Rows from block 5 of a small image classifier, named by matrix and row number. Rows with one number belong to one neuron. Each number is 500 + 40 x the weight over its row's rms, rounded and kept within 0 to 999. All counts start at 0. Numbers have three digits each. After the name is the row's rms in percent of the matrix's.
After each neuron's rows are labels from the 100 images, of 14976, where the neuron reaches its largest size: "top examples" is what is common among them. Only what is clearly more common there than usual is listed. The data: stained colorectal tissue patches (NCT-CRC-HE-100K). In brackets: how many of the 100, against the usual share in percent.
# gate: MLP gate (model.blocks.5.mlp.gate.weight, 672x256), inputs 0-255
# fc1: MLP up (model.blocks.5.mlp.fc1.weight, 672x256), inputs 0-255
# fc2: MLP down (model.blocks.5.mlp.fc2.weight, 256x672, transposed), outputs 0-255

gate.233 102:490537535501602518535470489475456477545462515471514463536469467505523499438486507480465528496473483493577447530585519479505520484517459536433356463595505516594476549459527520459465463444506508474488475431524552521538544536618434500460505534495461495458524529628517471527450565513435463483553450521520527522512569473385476433534500467466486476465506501484498493487518513458482564478464479500479454489469546519476526439475523520511508577500549469500484458458449463477486449544544492543528453586514491497514569518531498529553488438498529474577537493570413532454439515504502467509487507481448516574549517519503534520478475468485468409470505529475482436526514433507518525469517511549455533418497449462529513486462526460468493480485541463553541541530517463522515490483489589
fc1.233 130:481519494495484489533521620562500516502450461427489498511543465518561496519535526453488550388464504455474516511495621469555570515506442482420448484526403505517513476483479540500441440465415562481399561481552484504539497475509495478545500507496521476492468538495471489493470500515483513485514481513436492514477500457470546471523523474522459538487497498542577441494473519484536514501454482498543481484530564444475489545469450520485492474549547481511441499430596546427439531483501455544582476557493560470522500463437521436507484463408544492475561519582442506465472499469452513564535553546499525553492506565509513536476477499475464436474493620431453445461439502486586545507520498506492533514503497412508500464521496454510488536494512458516530569500497466489492511476415459
fc2.233 133:522522468496494519524474502476495465492509503503450449421474560482499516547467537473543463521498510512512491450534461469496509525442519509559558459494504516495539455496446477496584509520507437505565461571499492500465519518406461502489496512524533521473575471490490552468534455511486566477495593531469490475503514526440447519489468513529484461533468482464477530497467487591434414521646459459501518462478499506441520516490451505541523465515481493500506508516513560486528474434507561484489428519488496529589350482510526530579588523529479545550480461476546538471502477513525483438480467443488471515477553432500528504588488548522505540508586456533545546542560560434478554566398470407453490487450524559502534451529553509443475494503495517432495509445494509554516516502577464
top examples: tissue: normal colon mucosa (44 vs 8.7)

gate.64 112:534524431531496514465515426412538489520479559467510502564400532494439471531502531533503499465444527529529438500581472555425467420528460478502492498534496533531447516486483526457524532510531540459536497454481558453494511531504478514524460494544505486453523565491501492578534532532510511386443493523443459455484479572536472519521485454531480558575520563485449481525560558414498530481418531428531511511474497532466492507506600489534435513522457553462542534487440510469550509490473434534507482503479511515469509493539514512514409468447590523533538501539454565492560506549476481466496542578504544517467449433485463498475489500537464464509519516484507459498447495399535466424458458527518446481454593442464450519534545520505493511509504506512482499534503446494468414474408561
fc1.64 051:499444466470463561462570514487516443470526532380518535523537479510488489544517596503509462533467530499495471489499523545542502470485456465479463504529467440469487532464514533498478453463493501518497521542500493604486509478541483525515528559455539522448473519508588486495474503470486519463422527558501599506474451513466604476507454372453527507511476522490482489492525484528463453556503479477388494512549543496436496518497500486385468447464583502490531572485481472478480426493473459476486493476457561525535497506454471453513488447486535469515548454563517521476442517481476476526489522534563556586548502467545399578495474473488554499513546501470445529520523422498500530568487545533472537456497511451560548513480452406490490476436571472455501547533439516473503477421473506
fc2.64 052:503514537472525524507452512528463512515468444586472443535518486516531511528447478532529523512487450473518451498495537426487512501459417517465451479440433523486601500414426500493437558477515487508520576442506478497482526485500533529501517467554520480431541476402462554546514528555503494472562461606469484460498526491526483508495457524508513507473490519530508465473481589542467568516473469515486507511488517495530486525478467438453524464495508587490438493507534560473465561515452529490552473544483516515502554473573465515481442485431474477429548506540545472506494553425486532521572446504451556424515569522493558615503587562466464508510455550468453443484557494476527480487523457513580521528560498502494512494515501508597437500532465498478502586569464488477478530469479394
top examples: tissue: mucus (99 vs 9)

gate.316 104:569529502558507454556500488498502525509408485499550481520424518428518477516564511480452539479482466395540484491485582492464492481487485482533554539408434603550489482532538553498470506440433484464445526466572531487505525585538509509529491520529456442478468489525462448461553455462518485466477470515481463449511479541557503507473528479530471570508528595540568540527499475463538462447421475471556539517518467485531467490537543563492488564589486453535491531485501484507493504505479489496508540504518494456468521531456478445481443470450502540491531575503492565547550489479502468561457541520466578540466435548458521452469506567476485504472537564542415489479388502501508458528477510476533467536479561462439464530495490513441446577487522535524513556517492439447424521543456542
fc1.316 155:477473450466449487421480500502554505503537543509458504526518497538487533536420505488497471468452538538472475469564488510533494408489467541486487480537526492458521491465458489504554488562514489479501521506467492477520516506455442541549513473535497523495556589424455527525527561501535545432467550522453439474515517541487488557526485502568513518571487494505472477474516551493506546511550508464480483444486543537484493540463586440509440471481458551462528524500483544492526542471467454477537459526472471566528449479567539574554510586536537443498540480543469448443519547579486480449537488524467461463447570421453472551537508505607444500541441446422538455487565557448542460403486427509495463517526492512536462455557583538557495425552436470488500467509525522525560418506469447
fc2.316 148:505544487480487433559493488524520539542479470562516489523502491528524549571492472432480499454479560428514500518554545560535506385452471534483485490489519484451466510483547548511467507489478434455422541498578518478562567501520503568522509480590464539550499567512462488484474527427515523512480499483515489441542490510479478445374534537559456507539559540490530516483472434434485467457479514434481509496438449571556427521468558463588517598574481492471485463505471433504493479498524419472498552462476448486526512534543485547490483539506444481506524504516450531569549514483531484473468501501442528469454537512476462499525473496583470452428523459447482484473443526505548471478522485522557437531509485446513409500483587477499515501556492487546529465484577465471554492559510575
top examples: tissue: normal colon mucosa (57 vs 8.7)

gate.595 101:550546444531485529447500431443552509525470535466499515545421539478456538524541528559501520426441546509500472486505513504449448431502443477518486499474479530537485514438440558505524536530499540495534515477518524462497504510548515514533479495504539470464529531491485545562523529571500529419463519545433442464461507578521495471538523438548461580569523602488468443465556571435478484497448537453548529530461542496507452502498593469513403512498491505477517502477471540475516554516432473554506467487459565491443514509507564489501425423420619494505508451582486499478526544540490508515538568596494528510485482458451496524525487533533443490550488511496501477497491482428541508452503436534528454482409582450444468509538516508483498472481497511534463514560529465507455441496417526
fc1.595 071:514504503532530564571433484475506419499438530497526396522443544501480444506506513523436490495459489482547423588553577505503510523523444491474520478468501608519539534558518505481495515410485518510457494500458491538513562546460445494492509479541564396431484499553488506453504543449462457439507499510488537508488527453503483497564527471472471498504478514480474513512527486501435557430509458514526538486536497508530520543547488545523525533575462476526477554534474510459513429528465526556463527546491512413533477502530517550493469508472487555502474570479520567550492536480524462504476531512528492587473461489515484494447524440514515535503528570565451448544438538427449548523511449508462606494492515496499455498488552457419473556529564460489572581500454417454433447473436535
fc2.595 077:519471523505480477500519444450509400474518530463491531567492516563503540513464501535475489526446521455565505545475514481462516491473500493524528508416547507496492516535541525490478481470480464536477453523465488542517525511438452559536481481421534487407478552519540490509586520446451448500449524530570521519605552543550448560528531421491459475463520530441474573427488446524451488378559388467492516511511577541526506525456551453502524475482455465536499586508434435484493409480454500500486430565545542516482488542549532537489525462584553461499479550523564399475515518521596484489513473496544539525548501459490491421504458529505534491528484484520452458510523482488493486492532532506465462492468501507484527515504485442508513426473516485529494536530488548477486426455459592
top examples: tissue: mucus (97 vs 9)

gate.256 088:483458467492436471466539433514495534489463516441486508542469567435484517540511574516572500455450508517470438436466496476487491463501500452501494482462492498538508479499459516505477534503525478478528532461473542439482469548529539540516435460541561440476487547470504478529507513607488517456482535555476461516488525575495434505489502472572490538599440613479504429484500498443519578463455535468497539546407471532449525502480582530491494539453499491528535532520446551487540461483468465539543538525456573485496519491533566503529434510470579566553497527492468517490537511491448520468535560569475498476468455431420455482487555499472527521494492534457492524486444441398555465494442524534495377475419534448485520498543569536522477473532436500515527528574548463494521505471448523
fc1.256 079:452448586473527511516416503477528438519517475562531489491495524479478409523479490511470523510558497466492449540510474557459486502504520576552513533457566468382477478502494469497518467501510508546550480534538477575424479475507459529513508534465499548489511438547488536509497512501475498532462483450559568479494446492528480507473496544471438539470513508496511573528486508519449415538509468493425495471628504519536583545431472470506532440572482509434478481519532445526546471459570498450454483469570516568472488480545437455453526502487484472456511457513558481527461462512610556460497532506549578519491550550602483484436482517541468506511512529546523513522466512490478509520516484515495508602547494466482447557414422509438529488438516537499445481462483500497415489575495507
fc2.256 076:541485524496486513558494470458487505463447521523506511480445454553548474545556491455536559461514538413420460438474546476503498475489491544510524547471508531542515522407517511478530486542447496517473489532574555460473472551530487506490589443566477458521522495524444501415514566489523476491536583528509416487504495449484506559423566448561480525444556515464560580490567504482455473505499570476445554526492433504489432537543508560436471528507487506580437491562457482537474465497433486435556484480403526494554545531480486477531531440515468538482498540506513509567511487408494452531511534486458552460461512497523521421512499543463513493440523486563513508494465554511487450527527498417483530506538506475532459516568505529529514520498556507491534411538424483434465585492504529
top examples: tissue: normal colon mucosa (82 vs 8.7)

gate.179 115:473500468425494445435537500561486448455510522424442510469482490514511532496509534494547448523490461533493524492491438480529524516510505491473499466499549591512529426560461476491481502518558548428475518475437525465497500520503518478466402466505540527417499536494470415504503472522510598492474495544495444509552548492455469485507544563518488505528415499498466522481527468493485573488461447523538469499510505486414514506460487537505499506432530478572540601508514539402564459510443555507529514547454529518534496521467607515510435553509508602616479516463509450473557466482499481417514539543494449469531450431508445508532480508493545522499515521521530544557511500393511539506441555486423474461435548476498559471523530568476524458547427455534520507459466539512486501472458483
fc1.179 185:509504498514507543558503522492484494499470454477503467555515511521550492529507441487480538449490490402472491518542603479507518449513459519426463457526481579514530514490540503531412458467417494502450553513545582493566501556523460506501556480524501397436509507495459481474448546484440501471498519538459497509431497516536517522490522455514476564533536541515586527498523505441461527439457465502522565499501490493544470474538538529468498526601514495491407488458489435496450502481519487543521546526456528394492516515528463502500457433461495484466557481524470498561504510505490525569484552526511549532457509559528516513448481493536511497472484584518465444477423482464510431524537461551513541550487417427495456480503555435526477539480519456510550533548502425414381492572405522
fc2.179 165:499407572466525506505477464445482444522428501467532507519438521472460445483576578475502514480544505518573526517433401474454447538554450441530571572509590512523478489521487508492527505559518459535544472421483479450423555553489437495467508523538494518427561486518497497461549509520493515497516466482527445493550502505481397562512517456479492458472511472469455515469521522539549550531517506483504441503531463492422494443530483504489527553459480465596606504552501498508553473537512519501532526565490460568483475533502592449434533474546480593540531537463551475528549502456506460512489529468476502540473473522467440448447506467460474483528517516571544503512480470545469466471505567480488470502507491542501522547501485619470530503451472565452461404532434498519505525510525491
top examples: tissue: mucus (57 vs 9)

gate.486 088:461513478523554504488474463502506471574482447508499438510519543480469468501522468464527538489476516501482443503573522529445535474582518529480527469517478536500522563525509526516483491573450484469549449468586531530529452472478458492528544520485431507440546488514462504520503524508544519463530512468391520450511511545518485572541529455530536531535520521492514525561521598480541523533495506357466505486522535495539547541483551519486507521577426488506511486479475474468536540494566374546486568503484474409473496405535489511494476533472519455434504511541443504503508423509441579465523499488491474518369486516445510542481426501587499519515461567533518470456534582438468490501479418484517512596468481523556422531499502442457534497460500464496505479503530471472477476437458481
fc1.486 118:515522549510534508491465490451470495431523575503455454538502450546485532407437485524455460516487535527531474518517486500509505554437461486487425426473461541476527517452547474489480516432549514496469514507449510492521563537563537534485478552515513491560482551537535499523499583416497439526503469526552452504499573462383487480482440536493557449469485506492481489526494468456496491442477473560487487441468513531472471560493507496531520474469549505450514523500462543506481403593472501482539438565534481501512575604531457557511480580532503521522555533522512521472474563529554421488480513475443530496581538485490496491529560499473544557483513474460465467589443451536513598453509465545475530456561456456482566501562553505514481409583515487518511514552511537527498507474482580
fc2.486 118:551526460568501552528519546470520514504530524448519456515504434515504544457508497555465480542453469471468522497528523446503525533485479434508479512441407527512509526509512607528478518462491576495466498559450492546541493467520504462494542546413491496513452495501544453464455481492539449488517432495477439461503490497506545453585547488467472527507469481560504526454524467510507470465485401506562520502531590444512481495503501535524411478495483461472507576413505512540453539508553455568531487570503506463467485561459407501544469543527571492522501516492525530495420498579444504475490486506503461603511479497491483418498520565466500544558544531509396469451523490518494486432450510493478495451484529525507466510405508544498430405510575444504517592538565529561507498540491461
top examples: tissue: debris (74 vs 11.2)

gate.485 084:488504479461542487511476487551539473527460495547566528474484528468504456522449459494481477545517493437582494574484547596498439434483483571509541490523559540454501487485552455498506504522511521449508505487520471463535561508530440487508520469572458534464500476507410497487474497418517533508446501477517536482489501553542511479466515527495421580551570525503495595470513505460475547537455449451487526509540456485545440478439530470608540561554497521536493514495503431498542460428500615450484516467486501545559461523532480515485402470475456508524510538490496496568620500467517450426478533549493529451452512494552468537513457455552503473501511522570518493498473559438430502466561476530507496539507544487471468513504493530498559527490468482505553434445448466432390455556498544
fc1.485 096:523544485500535471549513506506464506517501538464507509515503446550538447471491439502478439501539477440554538571543499484500487478575464497421479450546535571578485554510551506474461519459545584459473538474542578403601541490596509477446553503534497538459568483545460410494403461509455524477525412443531467588431492431451510441448520535489490459539600459516497523454548483467420555514464513493473493530433460511544449428544476495552473544527495524562457499485457449496513504515560547485544497547442450469502491587529488513494481499464471551588483463480447498521574542532544472566471493510472487534488460511541518493509524419491524519482487537482521493495490463516465520448500509556475547503507505464501456446466509517481539485515528450449543462462525475492442516494499487
fc2.485 099:528455538500479508464492434494499497490502495492458511469476535443502466462448613493550505509495481516560479459488441473488447557489517513502465541515511462535471462462480494426560497513561449541592467522490452517416532589548495512476421526483469438472508421528541524536465484542480527585529491552571511461547567612461500464543376499469434502541435548484447467497480494485513473501460494461523452424506493473502587469510570496473546473431551506454546445463526563521514551521472535511451514491503508535463534468465509500481479507558510440516519504533537498462462509468478518494548576465452543535504567468454510542506522564476413491514517473504521509493536469547566515474468522564471401477524506515498626461472477512496448522509503485543499548529443521540556583499482491
top examples: tissue: debris (56 vs 11.2)

gate.297 096:534507392530432494473522432469493510508527525500454555499458583454483527505480512502489481408475514528517488466514504440453454491471500452484536522488508574557485466492473518490493507485509511494480535496516548430525429596536503537461458433562509444492502573476496488509514484555461496417411537599456472494498506570520447476481469515535483548565477585459487472488534520374474483460417544465514539559426481575461466479534628537487494512495476504498507561491445569482519543471456499526498477484472577483479540536536560545543429476497571535557508474508497522516515510562523497486517566560447499464495435459469476530552498534540515511478533471495462480532474485432520490482459495498493397468433557461471490474546580519515484535500478489556492515485540549463507460502452543
fc1.297 096:526433496545492417397525436458478435461524503495414530422498503547516543469476455471557451446434496523478458377568446527490491547448549465459492508609506494570512480494453544521460520534518466547507501517510552464520480530558487541470506494474491495537556556479475516529515494581485496515514582546490449536525543518392416509537469537544480449483449444478518484568472469436454468484501557503566548455477511545464515486532499530502454444443526566536490538463486553544497568550401465463489481478452503480454550504457518548504532524571477481515474516517505492492484444513471503494573518460493533425531517497508521499513550557482498495480472497550580518495494457471528462494438500439460467466482433472541524503525524524564485535518471470507429487495519592486501581506464509
fc2.297 092:464534468468474503469452478530493504509518478492425487443510535493503497436442471521504440500502486519490502554566502509521492542543496518487499466494496576506580508584537488486486515411504524498515490491450544496575549528542479553504463516491614466440529551515471530502433467519464502501477560546453529498532573493499474439537495588484446477542474525464464526499480451412462469501420477484529525466409555530510522538495533495567512463533504514494498589476507556430536497501467543532486475500451495472475557433494538516482388534399554549508455503500510436486487505484487501439492529506525450522541517446489477563484513484533532533488586536517499513521488449439566569502442485434466526475427571452529569475463488432454420489554466499580492592502553447509480468445448533
top examples: tissue: normal colon mucosa (98 vs 8.7)

gate.310 107:527428484445488538446545507492465402431449559385502486479458487534481513493497511556555478501431530555517521560456466512523536495478463468503517518506527472513534494521484474409532505518527468486476483504469481532497436463480432476542433495496529434387493522482460506523518525508529494492493519493475550531555450589443448476508562470455507511527513527523427566501542459491513480520476468488474468482504545498448550612449510528590522495465525598578515497482491541453512529472473542555477497480462515547559469424509548578487458556552547555546480545517533516486535448425491443435412521483559465513567549502518504524469535448484507461543557516527535478576508518476473505517470528472410492443382558515512509494499482484515460518514484449545517509518492415520531482480525511
fc1.310 155:556526516467500541455533530507508471495492483408546542494496463526456496475510554571537512515417525501526542578457430541510505506471462497590473538463454418496489495477504534447572512536527489517533478492502432529495521398482481528586459543449541538466475496510502536537551433466539448510487450437541554436510421546503561396500460516476512506461578500510463498486538514492539440603513472470516468482504520472504460575439493470572515467468535549487545481504555508516451577486480523511473445449543501568525515451399462521450514490503530481452486504536540525464494508461438470511476497490550513505559518519511481512495530477440475462539583452460495508486520481525512549491498527468503463458433590534517534552433418479441453494453535520563442564455481462566567491524505496
fc2.310 146:500529463518434502549576522514536511529455441502542516508502446533488562520548507451495518522502462494513606468456479492450467505522485493555544564443510526475492506531483504550478523528435459488436492505490465481526516456469494506603470543482487605551509515446567531455569471416601523497507485507511426429555465556513466503480532465523467455557551503515493547401430410485573485441536482493532467503569520499476470482519472547538437523504440419507532501510490463544510447520516496505482507467570482555543460545494482485531513455552502520513447581421510489455514427497495468538457464516468538565524521481445486392465486490415523510526460502501455488467504521479479474509492511455549439478530589585483493496532519505412486467475506577478519485534541525554544519500532446
top examples: tissue: debris (56 vs 11.2); tissue: cancer-associated stroma (34 vs 10.8)

gate.471 093:512555464508495478489529433519592551540493516507547488579493505453480483502502518539488520492496525496515506557538542515460415406490511463495519527485467546504435525511518540511551557504488524430480506460525514430513555542542484484529444516539476520537458520491521489517513499485520494449459472544457447468492450553545526469502518487517451515559524588542472542442517520413523518470424530475549472536495502536510458498533586498560473548495422540420542539498435465522496552472460475503496488459510497550507529537539471527468429500455556480592508457485455572468522559569486516442445529567454544477500500422466452492518480523523442472495519523506494476455457520427513442419427470502535433488507620482433422476526543538466520537547482536570562483541540470513485399535443540
fc1.471 095:481564539517512461528446495514540556531447461566546531486487491455492463524502486459560509491551522480530484564499562543485427468467511531520523544479528551430441459504542532496584555500461469475501507396516496476483553531534519547513507485505497529552521472485467541555508492469508478548477483554536446417445465515551454523450544536564431514474555516550479555554459544497526513467483535477531451533503433510544432512499505479612506523522442487515508503534438485498520506498510417453499563462526471545530520512562484486445491537409427488506521490515427564482528514514531514441497493513455470430474530499431510516493484562548440443457454534513509497452419613489472501438475450460574468547547568493466449478551512566449528528577458544511569454484522437518533508554489514
fc2.471 095:505560488562526463511412519482524514504500474612548421553512577450517539592425499453467545464462489474525431502550578575457468454405499506501490484505476491488462455496463478503525494462493494501551600516518525486493456486455497500496486489535468514586478501449522557493554540510473596451458500521475517436468503542536490534471481517510495495594447554519551554543445516497467441471512493446507548499445501539532505475521513462552538495508418521403448516523507510482489498494518390471460491492519494456507459521609447484495505541446429446418504464485511511457462489567512487477522509569486521527420541498498534524562517563524491479493469511511529523405488553476516535470489449520502478545521590462436437443509531478517477511559517540525563514504533534513474466478470463
top examples: tissue: mucus (98 vs 9)

gate.631 109:531533467523490470498539426502505543545518509503505467544481594424475515508501520540478513493484500470498455504510484478461440430527516429541475498437467539481506488555551553502479549442526507500491490430524565488511508555541560525486431517515545466477484542554519467508486536508468476491493484552476517446521492592575466468500528536499518501529480633506469512508498454377545540435419574483511506512507485560517554463517571532543488535497459498452568515531441490515517479512488454526461511471511487519398566542507484516469404479456533518565483478470450583516507491491476512425477542538437532510482465479479488496454531529500495523483523534495442505471469452470548472444408509508532372507461550457420488523474524540415500553531517516581543558584512482492504472482457572
fc1.631 102:499453478426453450461453514494454453463504488460418491521526553562529537490460494438537522458458515489535490453586464551549561488452524533480473455537482450496509474487434527450498473544517433500498508492524477512508516534414415583526471450498447527483566594480509531528540498530424534500499588509492522527592533533413410529522497521561519475501526465444553448511460489564495484490546473487549476459465527514450532513445489444465548488512576513500515468473553529464490539485444491467499428546517475577517487414497534535529564528529523500521558542484512474438497499502509474521508518489519491472504549504422502534532494531554458418502513472427517491537577514461602500512468539468456476525475423474542590485550519474535475487559451457507442542472502483554595504512502480
fc2.631 096:481401526421477504478524506431486462487457520431473537508546424595536439512543542388514518472506517484503553484507502455531553501577476472520525505509484445513533481475486492519516495565451486532471494507503488509438431442483508531509579544521518524492535568520472523489523499505576452539492515449473507494512502428461470512508536464520493541430521419497535464511526503542483523563522539459493521493522516513458491497462473507408474475478569552611461472519490540450498502501501516504554502497486488501524526444428609500524532501516483588428506572476517468494481494448484446585577530539570472486422425513538474467410510429510473538504439520505525454501504501533510489507554547509513552495480426555612446521517459534537567475439470500471470477473450513520539589509514526
top examples: tissue: normal colon mucosa (94 vs 8.7)

gate.393 089:600486513526495516490516446490491526512492467467539453513449498443438535431489505643532541547483492446476532520452462483463375475522562425551493500461468479517506495463554496484508566526556445525549510530536483437507514556497544512530473553470543454517417473493497542507524582508441515491524483494518529466546456623490534485511495468476513512546512570515428524438501521457534490528505495492540497490519499476512499513504538506498489511456440512527543452537501466525505513536450513517471476471507516526425489534503432492443472465557511488507477482486563492463498519456419521479464539476458531466467527482495512434432522542473461506593537469533503489512502479494502456426496503467526353437479594531408513502469452576555451533523539515593440481582473537458475489518471492
fc1.393 126:525451529445492477491484516496522503496496490472572541535420457517476493510547557481445526502487498459516443477479489595547548505458485547584455540429465405484402511464490575421563451463509453432583517482518430525408479478486493539462505461515468544516453519554471403533531442424559491530492477437537493491566498548541535521449489508525476485466475498490508515485565496595479508478547470460480468573477506516507461454457474504440562527502513501497556458488484479498511501479502475480509462544609441558487488503496517467484541536512494476517523577503527478494481529451498535501496482482550528480515435528457418489589449513475429403495527492486463506521539512576506490579538594554495470551534501509501510574445445523491486433534507502492476548458470550485541503474558508
fc2.393 123:464443490450481550499497515486534418386523505464460477459508520542548445500525539460504486521509523514459467417528486442548581584494485474531489467445450510574575466554448474490500423484472519475546499540455473554441460488472497462456528503478518475454518495537493527461494452518567559551475549550470482478524563487523508569526501495540461441485395487523525556458535482584426503490551494492489523491523544433488553499500458519400489432503543499523463553480513563465531462433461533522485470541477534426562474439490547472528533552506559533515504546480560443497466472427499528459570526496550481495438478430495496570498478510528520570522528527583543536504530528480492511555453459476426520508491514499544562480489454500539448445471470465520503567451442502497496581463511524
top examples: tissue: cancer-associated stroma (90 vs 10.8)

gate.426 104:505547461508473493471491444470540497555455506520470493533480580472472519541477514510451504458421553480533438515569514517493478408443418513526451486474469533493496466446470555460525478509482513481523514434510524507529560550469456569529458477521509467461532567491478535540537510511476517423469533553442511458478547568528472471517505484563478484556498560518492489509531566439472534527478517464531517480499512548472487524413564472535477536513496499431491501493454522474515517456443476529527467541451527523514533505554545558514456481436585495505570474584467524438505594510501495453535544542464525514436545428493492567494542525518447471481532532450470434489466498395590544454442415554523421497462527408463493521548570510504491497548461497570553520521520437526480425504458549
fc1.426 077:459464456507560500473544476464486482445548488484570583484523402525446526470517473516559517533495436568489533487508431560478487514463575405448571517574507528520457574583504481494474553520523495480528466530519552488536476467512517504434452503516484476548445455503546477529489556464524456495478494487490480520571435548481505534524490489456592488467489494509554528495555449466567523461460528552488525555461440506521460499593536558479453510474492512455533581545494462548510513499488546487444523452518476458452464503483467471465505539570465498494461485400554511549527411518487528551448461497541527471567440510517461450557456470492578537535482433533520576500511462470457461510512562430518525553475521570556496473465478438533472514463566519482458479518529583463490517474523482
fc2.426 086:496515514490481521489474476518457502467451553548475487480493532487496520418415542550520422492525580547533497537510466478530472480502487517459544469531552551491549513542565454477544519501559445483493458508458473473492502543533492500466473520572517397465489467451500535403419502522482484520484521485487515520443464522418459510436455564475579477517472508545484499543498500457489524554458508545505537404516460514452487532545518494567584504528546535542507549541510570498509524532494558470449507518387482512569496524473488534472493585507479585512511456485529529550561510476496465476463515421461419476444496496495502580433594490576532546470568470507535522577475463543508487430489506435495468446518462461500536480499532482578489539480469440519551467444460431468474423518480496
top examples: tissue: mucus (96 vs 9)

gate.517 117:526513405496508521444522433446532507509460563477489462533435545492468508548473561546509483451437529509515430477559511519470466420496459446518500503503458509494470533462479532473506526469496535501543502443464552476495481528533493530490475495490568461468513556513502536517515542572496512405435502532414505462491517593524469472559508494514480536579475626495450495445564538416444541516446573446506528517478526537491523514444618482513425482487489546463512535511420557523550481465450462557492444513484525515474520520537533516521409473461596507514510456546486539453503538529466520456562582571504529547471504427479492533514524525529479526517511524498483463495515475408517506419443463539511471482443563468482453482501528499511489509498528482509512542546534500530470442442433568
fc1.517 059:532548518487521444525425495533533460491514528536516561559485512494443511494457532539395525506531518546566463507566472480490489477458460529501562580452508445582429487517537496474581469496565455561495538515468509478446500525399475583473512401539424518492495508451462463482518476394528525460440469481518478516555463562553464567442491483508524456550521464491532536546526469534552519444515487487488516526410439518448441452532528443524547511477466523466509566566541469524452527483503520453490462538491486519517460551524497543506514518531474505537526514479550528555537529530519430482469473514432436400463490488494468529499524501529485474466520410516548496504489533516505403473516450491528484484524445471471517563533540546523525444537415517441492427498485525485531451554556458
fc2.517 067:526497439505438430463511507509500551558446487539533457479513528501541463509539499459434509475530457446509507473526501476519460473516503504501566473554536550518519481498498497513462511532467480461426494482535506454563520532448438500438532506522462495565536472485492455405497486452492520464515507471448472492502472544456549550490505563518508507515541546508526545475505407528481548532531505498487584483503442506476435395587537505420421562524464459567479513509447440611520514490534521487472512444412452492525452575531478475542522464531448541552529471414490521563526541547509412508454537528457535492430513484547513489511530507538490500507509521502500496494537405534527459489509551535478544505585506564547429490521551545543490517488482435438500472540491506450479529625569435
top examples: tissue: normal colon mucosa (46 vs 8.7); tissue: mucus (46 vs 9)

gate.537 084:460547508460512555476488477456491400496519544430507539464499471578416539514493510529517470507456545611523496550509430499488507498490473455509490494538486512510537491511521435530494546532566517534501487489443497528549519420479430564527461535521533497465494549506461560505551519505580486504415497533477517479519475497479480489480503509462564501521513502520494478495576534425482530558451506508513526502490477588490476581441516470544532478501504528479490487572492524453519510511469529487485482466431520415545539445469536583454405551454494549460466483562584540492552464484485476399495496541538456479549458429517386494454528485539539532481571395503501509553466501398520535462497454456529461468497502470486474528494505436555493485469451512543437491474434425522469489516504572
fc1.537 119:510460496515550528469511428452538511570470570506618499510447504455440469501625523548502532530524537494500430492453477556487442494505495509575590562517590480467460538428505510498556501529502512522610461514506550472440444486517431454459565440495422527494533427468418457538491464500517480491477506448518465541527468525544475542488507444495495512491531500447454548458604515500493537515504503454438505596508468541518499449506519492531453543474464496563539454533422410549584493478594458478500531490492475554450489546518476490527512492542485481513494478477548504512503485520478549453489481481514491498469450517492445413471483512465506467510519518574542550503548527526427481516522483521505534529555524517479442523472457542507538443493487523433501412515496557502477508516550520
fc2.537 112:491476554504555514482492458418458413508442537497476518460445520529484507462494504477477484418483501524576473450540430521447433504481462524475532548540523519558488537440523494467502505571537520606521511430575552464552540509603417509497510485565483509502634477506480522479490464499545461496508474457523453472502491501403430470488431551498492506405595494450504518570532482477517466520417496406519514459475442510501441492504517490546533532476543555503521479503513543475522548605478451494544489497432508503504655487465517525472486586494469523515502491550479522539547447478533427487485557511450541500517498550498487501533532496504482496467537518521519490513401510531516491510470479493457473503509470467492509536539500502488498503492464518488480456495464491530505578546462584
top examples: tissue: normal colon mucosa (70 vs 8.7)

gate.99 095:517550428481483521482488509490600534545507519459564535555526515424562546502513578538500580492469556523518509494454546496490517454437443491544524548465462541522387467487452610485548485463456504447485548440509494499463512540467511511523428467521546507472491508469556525550538432433499509514532496570469455425497459514555520516468492482567468458523528531534525508442503504512542525447501484465523439591511546445503429501479506460534499536460417467475564540490511519484443501490400449538464467545532513531482496559494499456453499467467561474482549452471453513474499599509502509514537494507458490496477448510398459551601499614491421452566505498459490501465507530491569482434464505463531461525503575516483527467505496562470455495517496543511504492514512483529527453501464488
fc1.99 121:475514507471461513517492500585488502505439531469539480482491501421500508455536583473520475538508593567520525498443464501561507551514508535491506540492553535510514508508511455467570471447536450479475420509419477542441464557506479488472459428510453503512449480509492483444484471406519467549507515586499550515594522567477489519493560468501557486500470533469436544459484432504532504439512460496455469509545485518419486506505515512594558555470464474566523499517488548469531482475511530476482493529513519571598469550512500549569477507557433458550509557423500535511494465455512482386439503452471407458546495446484467558520510531505532476475538480543467478586532535528413519512508536471448492432529556525501528497509528535483466503532502444533614518467486476472541481482556527
fc2.99 127:547492543448519512518454535487424471444496554473506557448479519499451505546481538484454515455454517480558470490529490526527499512477490528495526451552475466630478443471535536427507488536563536519531547466516571483487526463485480541491466452497487486506542485545502536565521504471505574579520506447513553477472451414475546464510389512493530498526512445543541514568543500516473498623478582543502536515465462486511485475491445557466540471481564546527470513511595518491455498529422541495490510494435494451479525428433458488450477491444478474499443495522502553461526544463511462516525558549524504473483458530539525515497517459485542527430559466530529487533430464459544494500512512519504498468467491428473562534463426465520458558447551478514421569463409475431473592547471522
top examples: tissue: cancer-associated stroma (31 vs 10.8)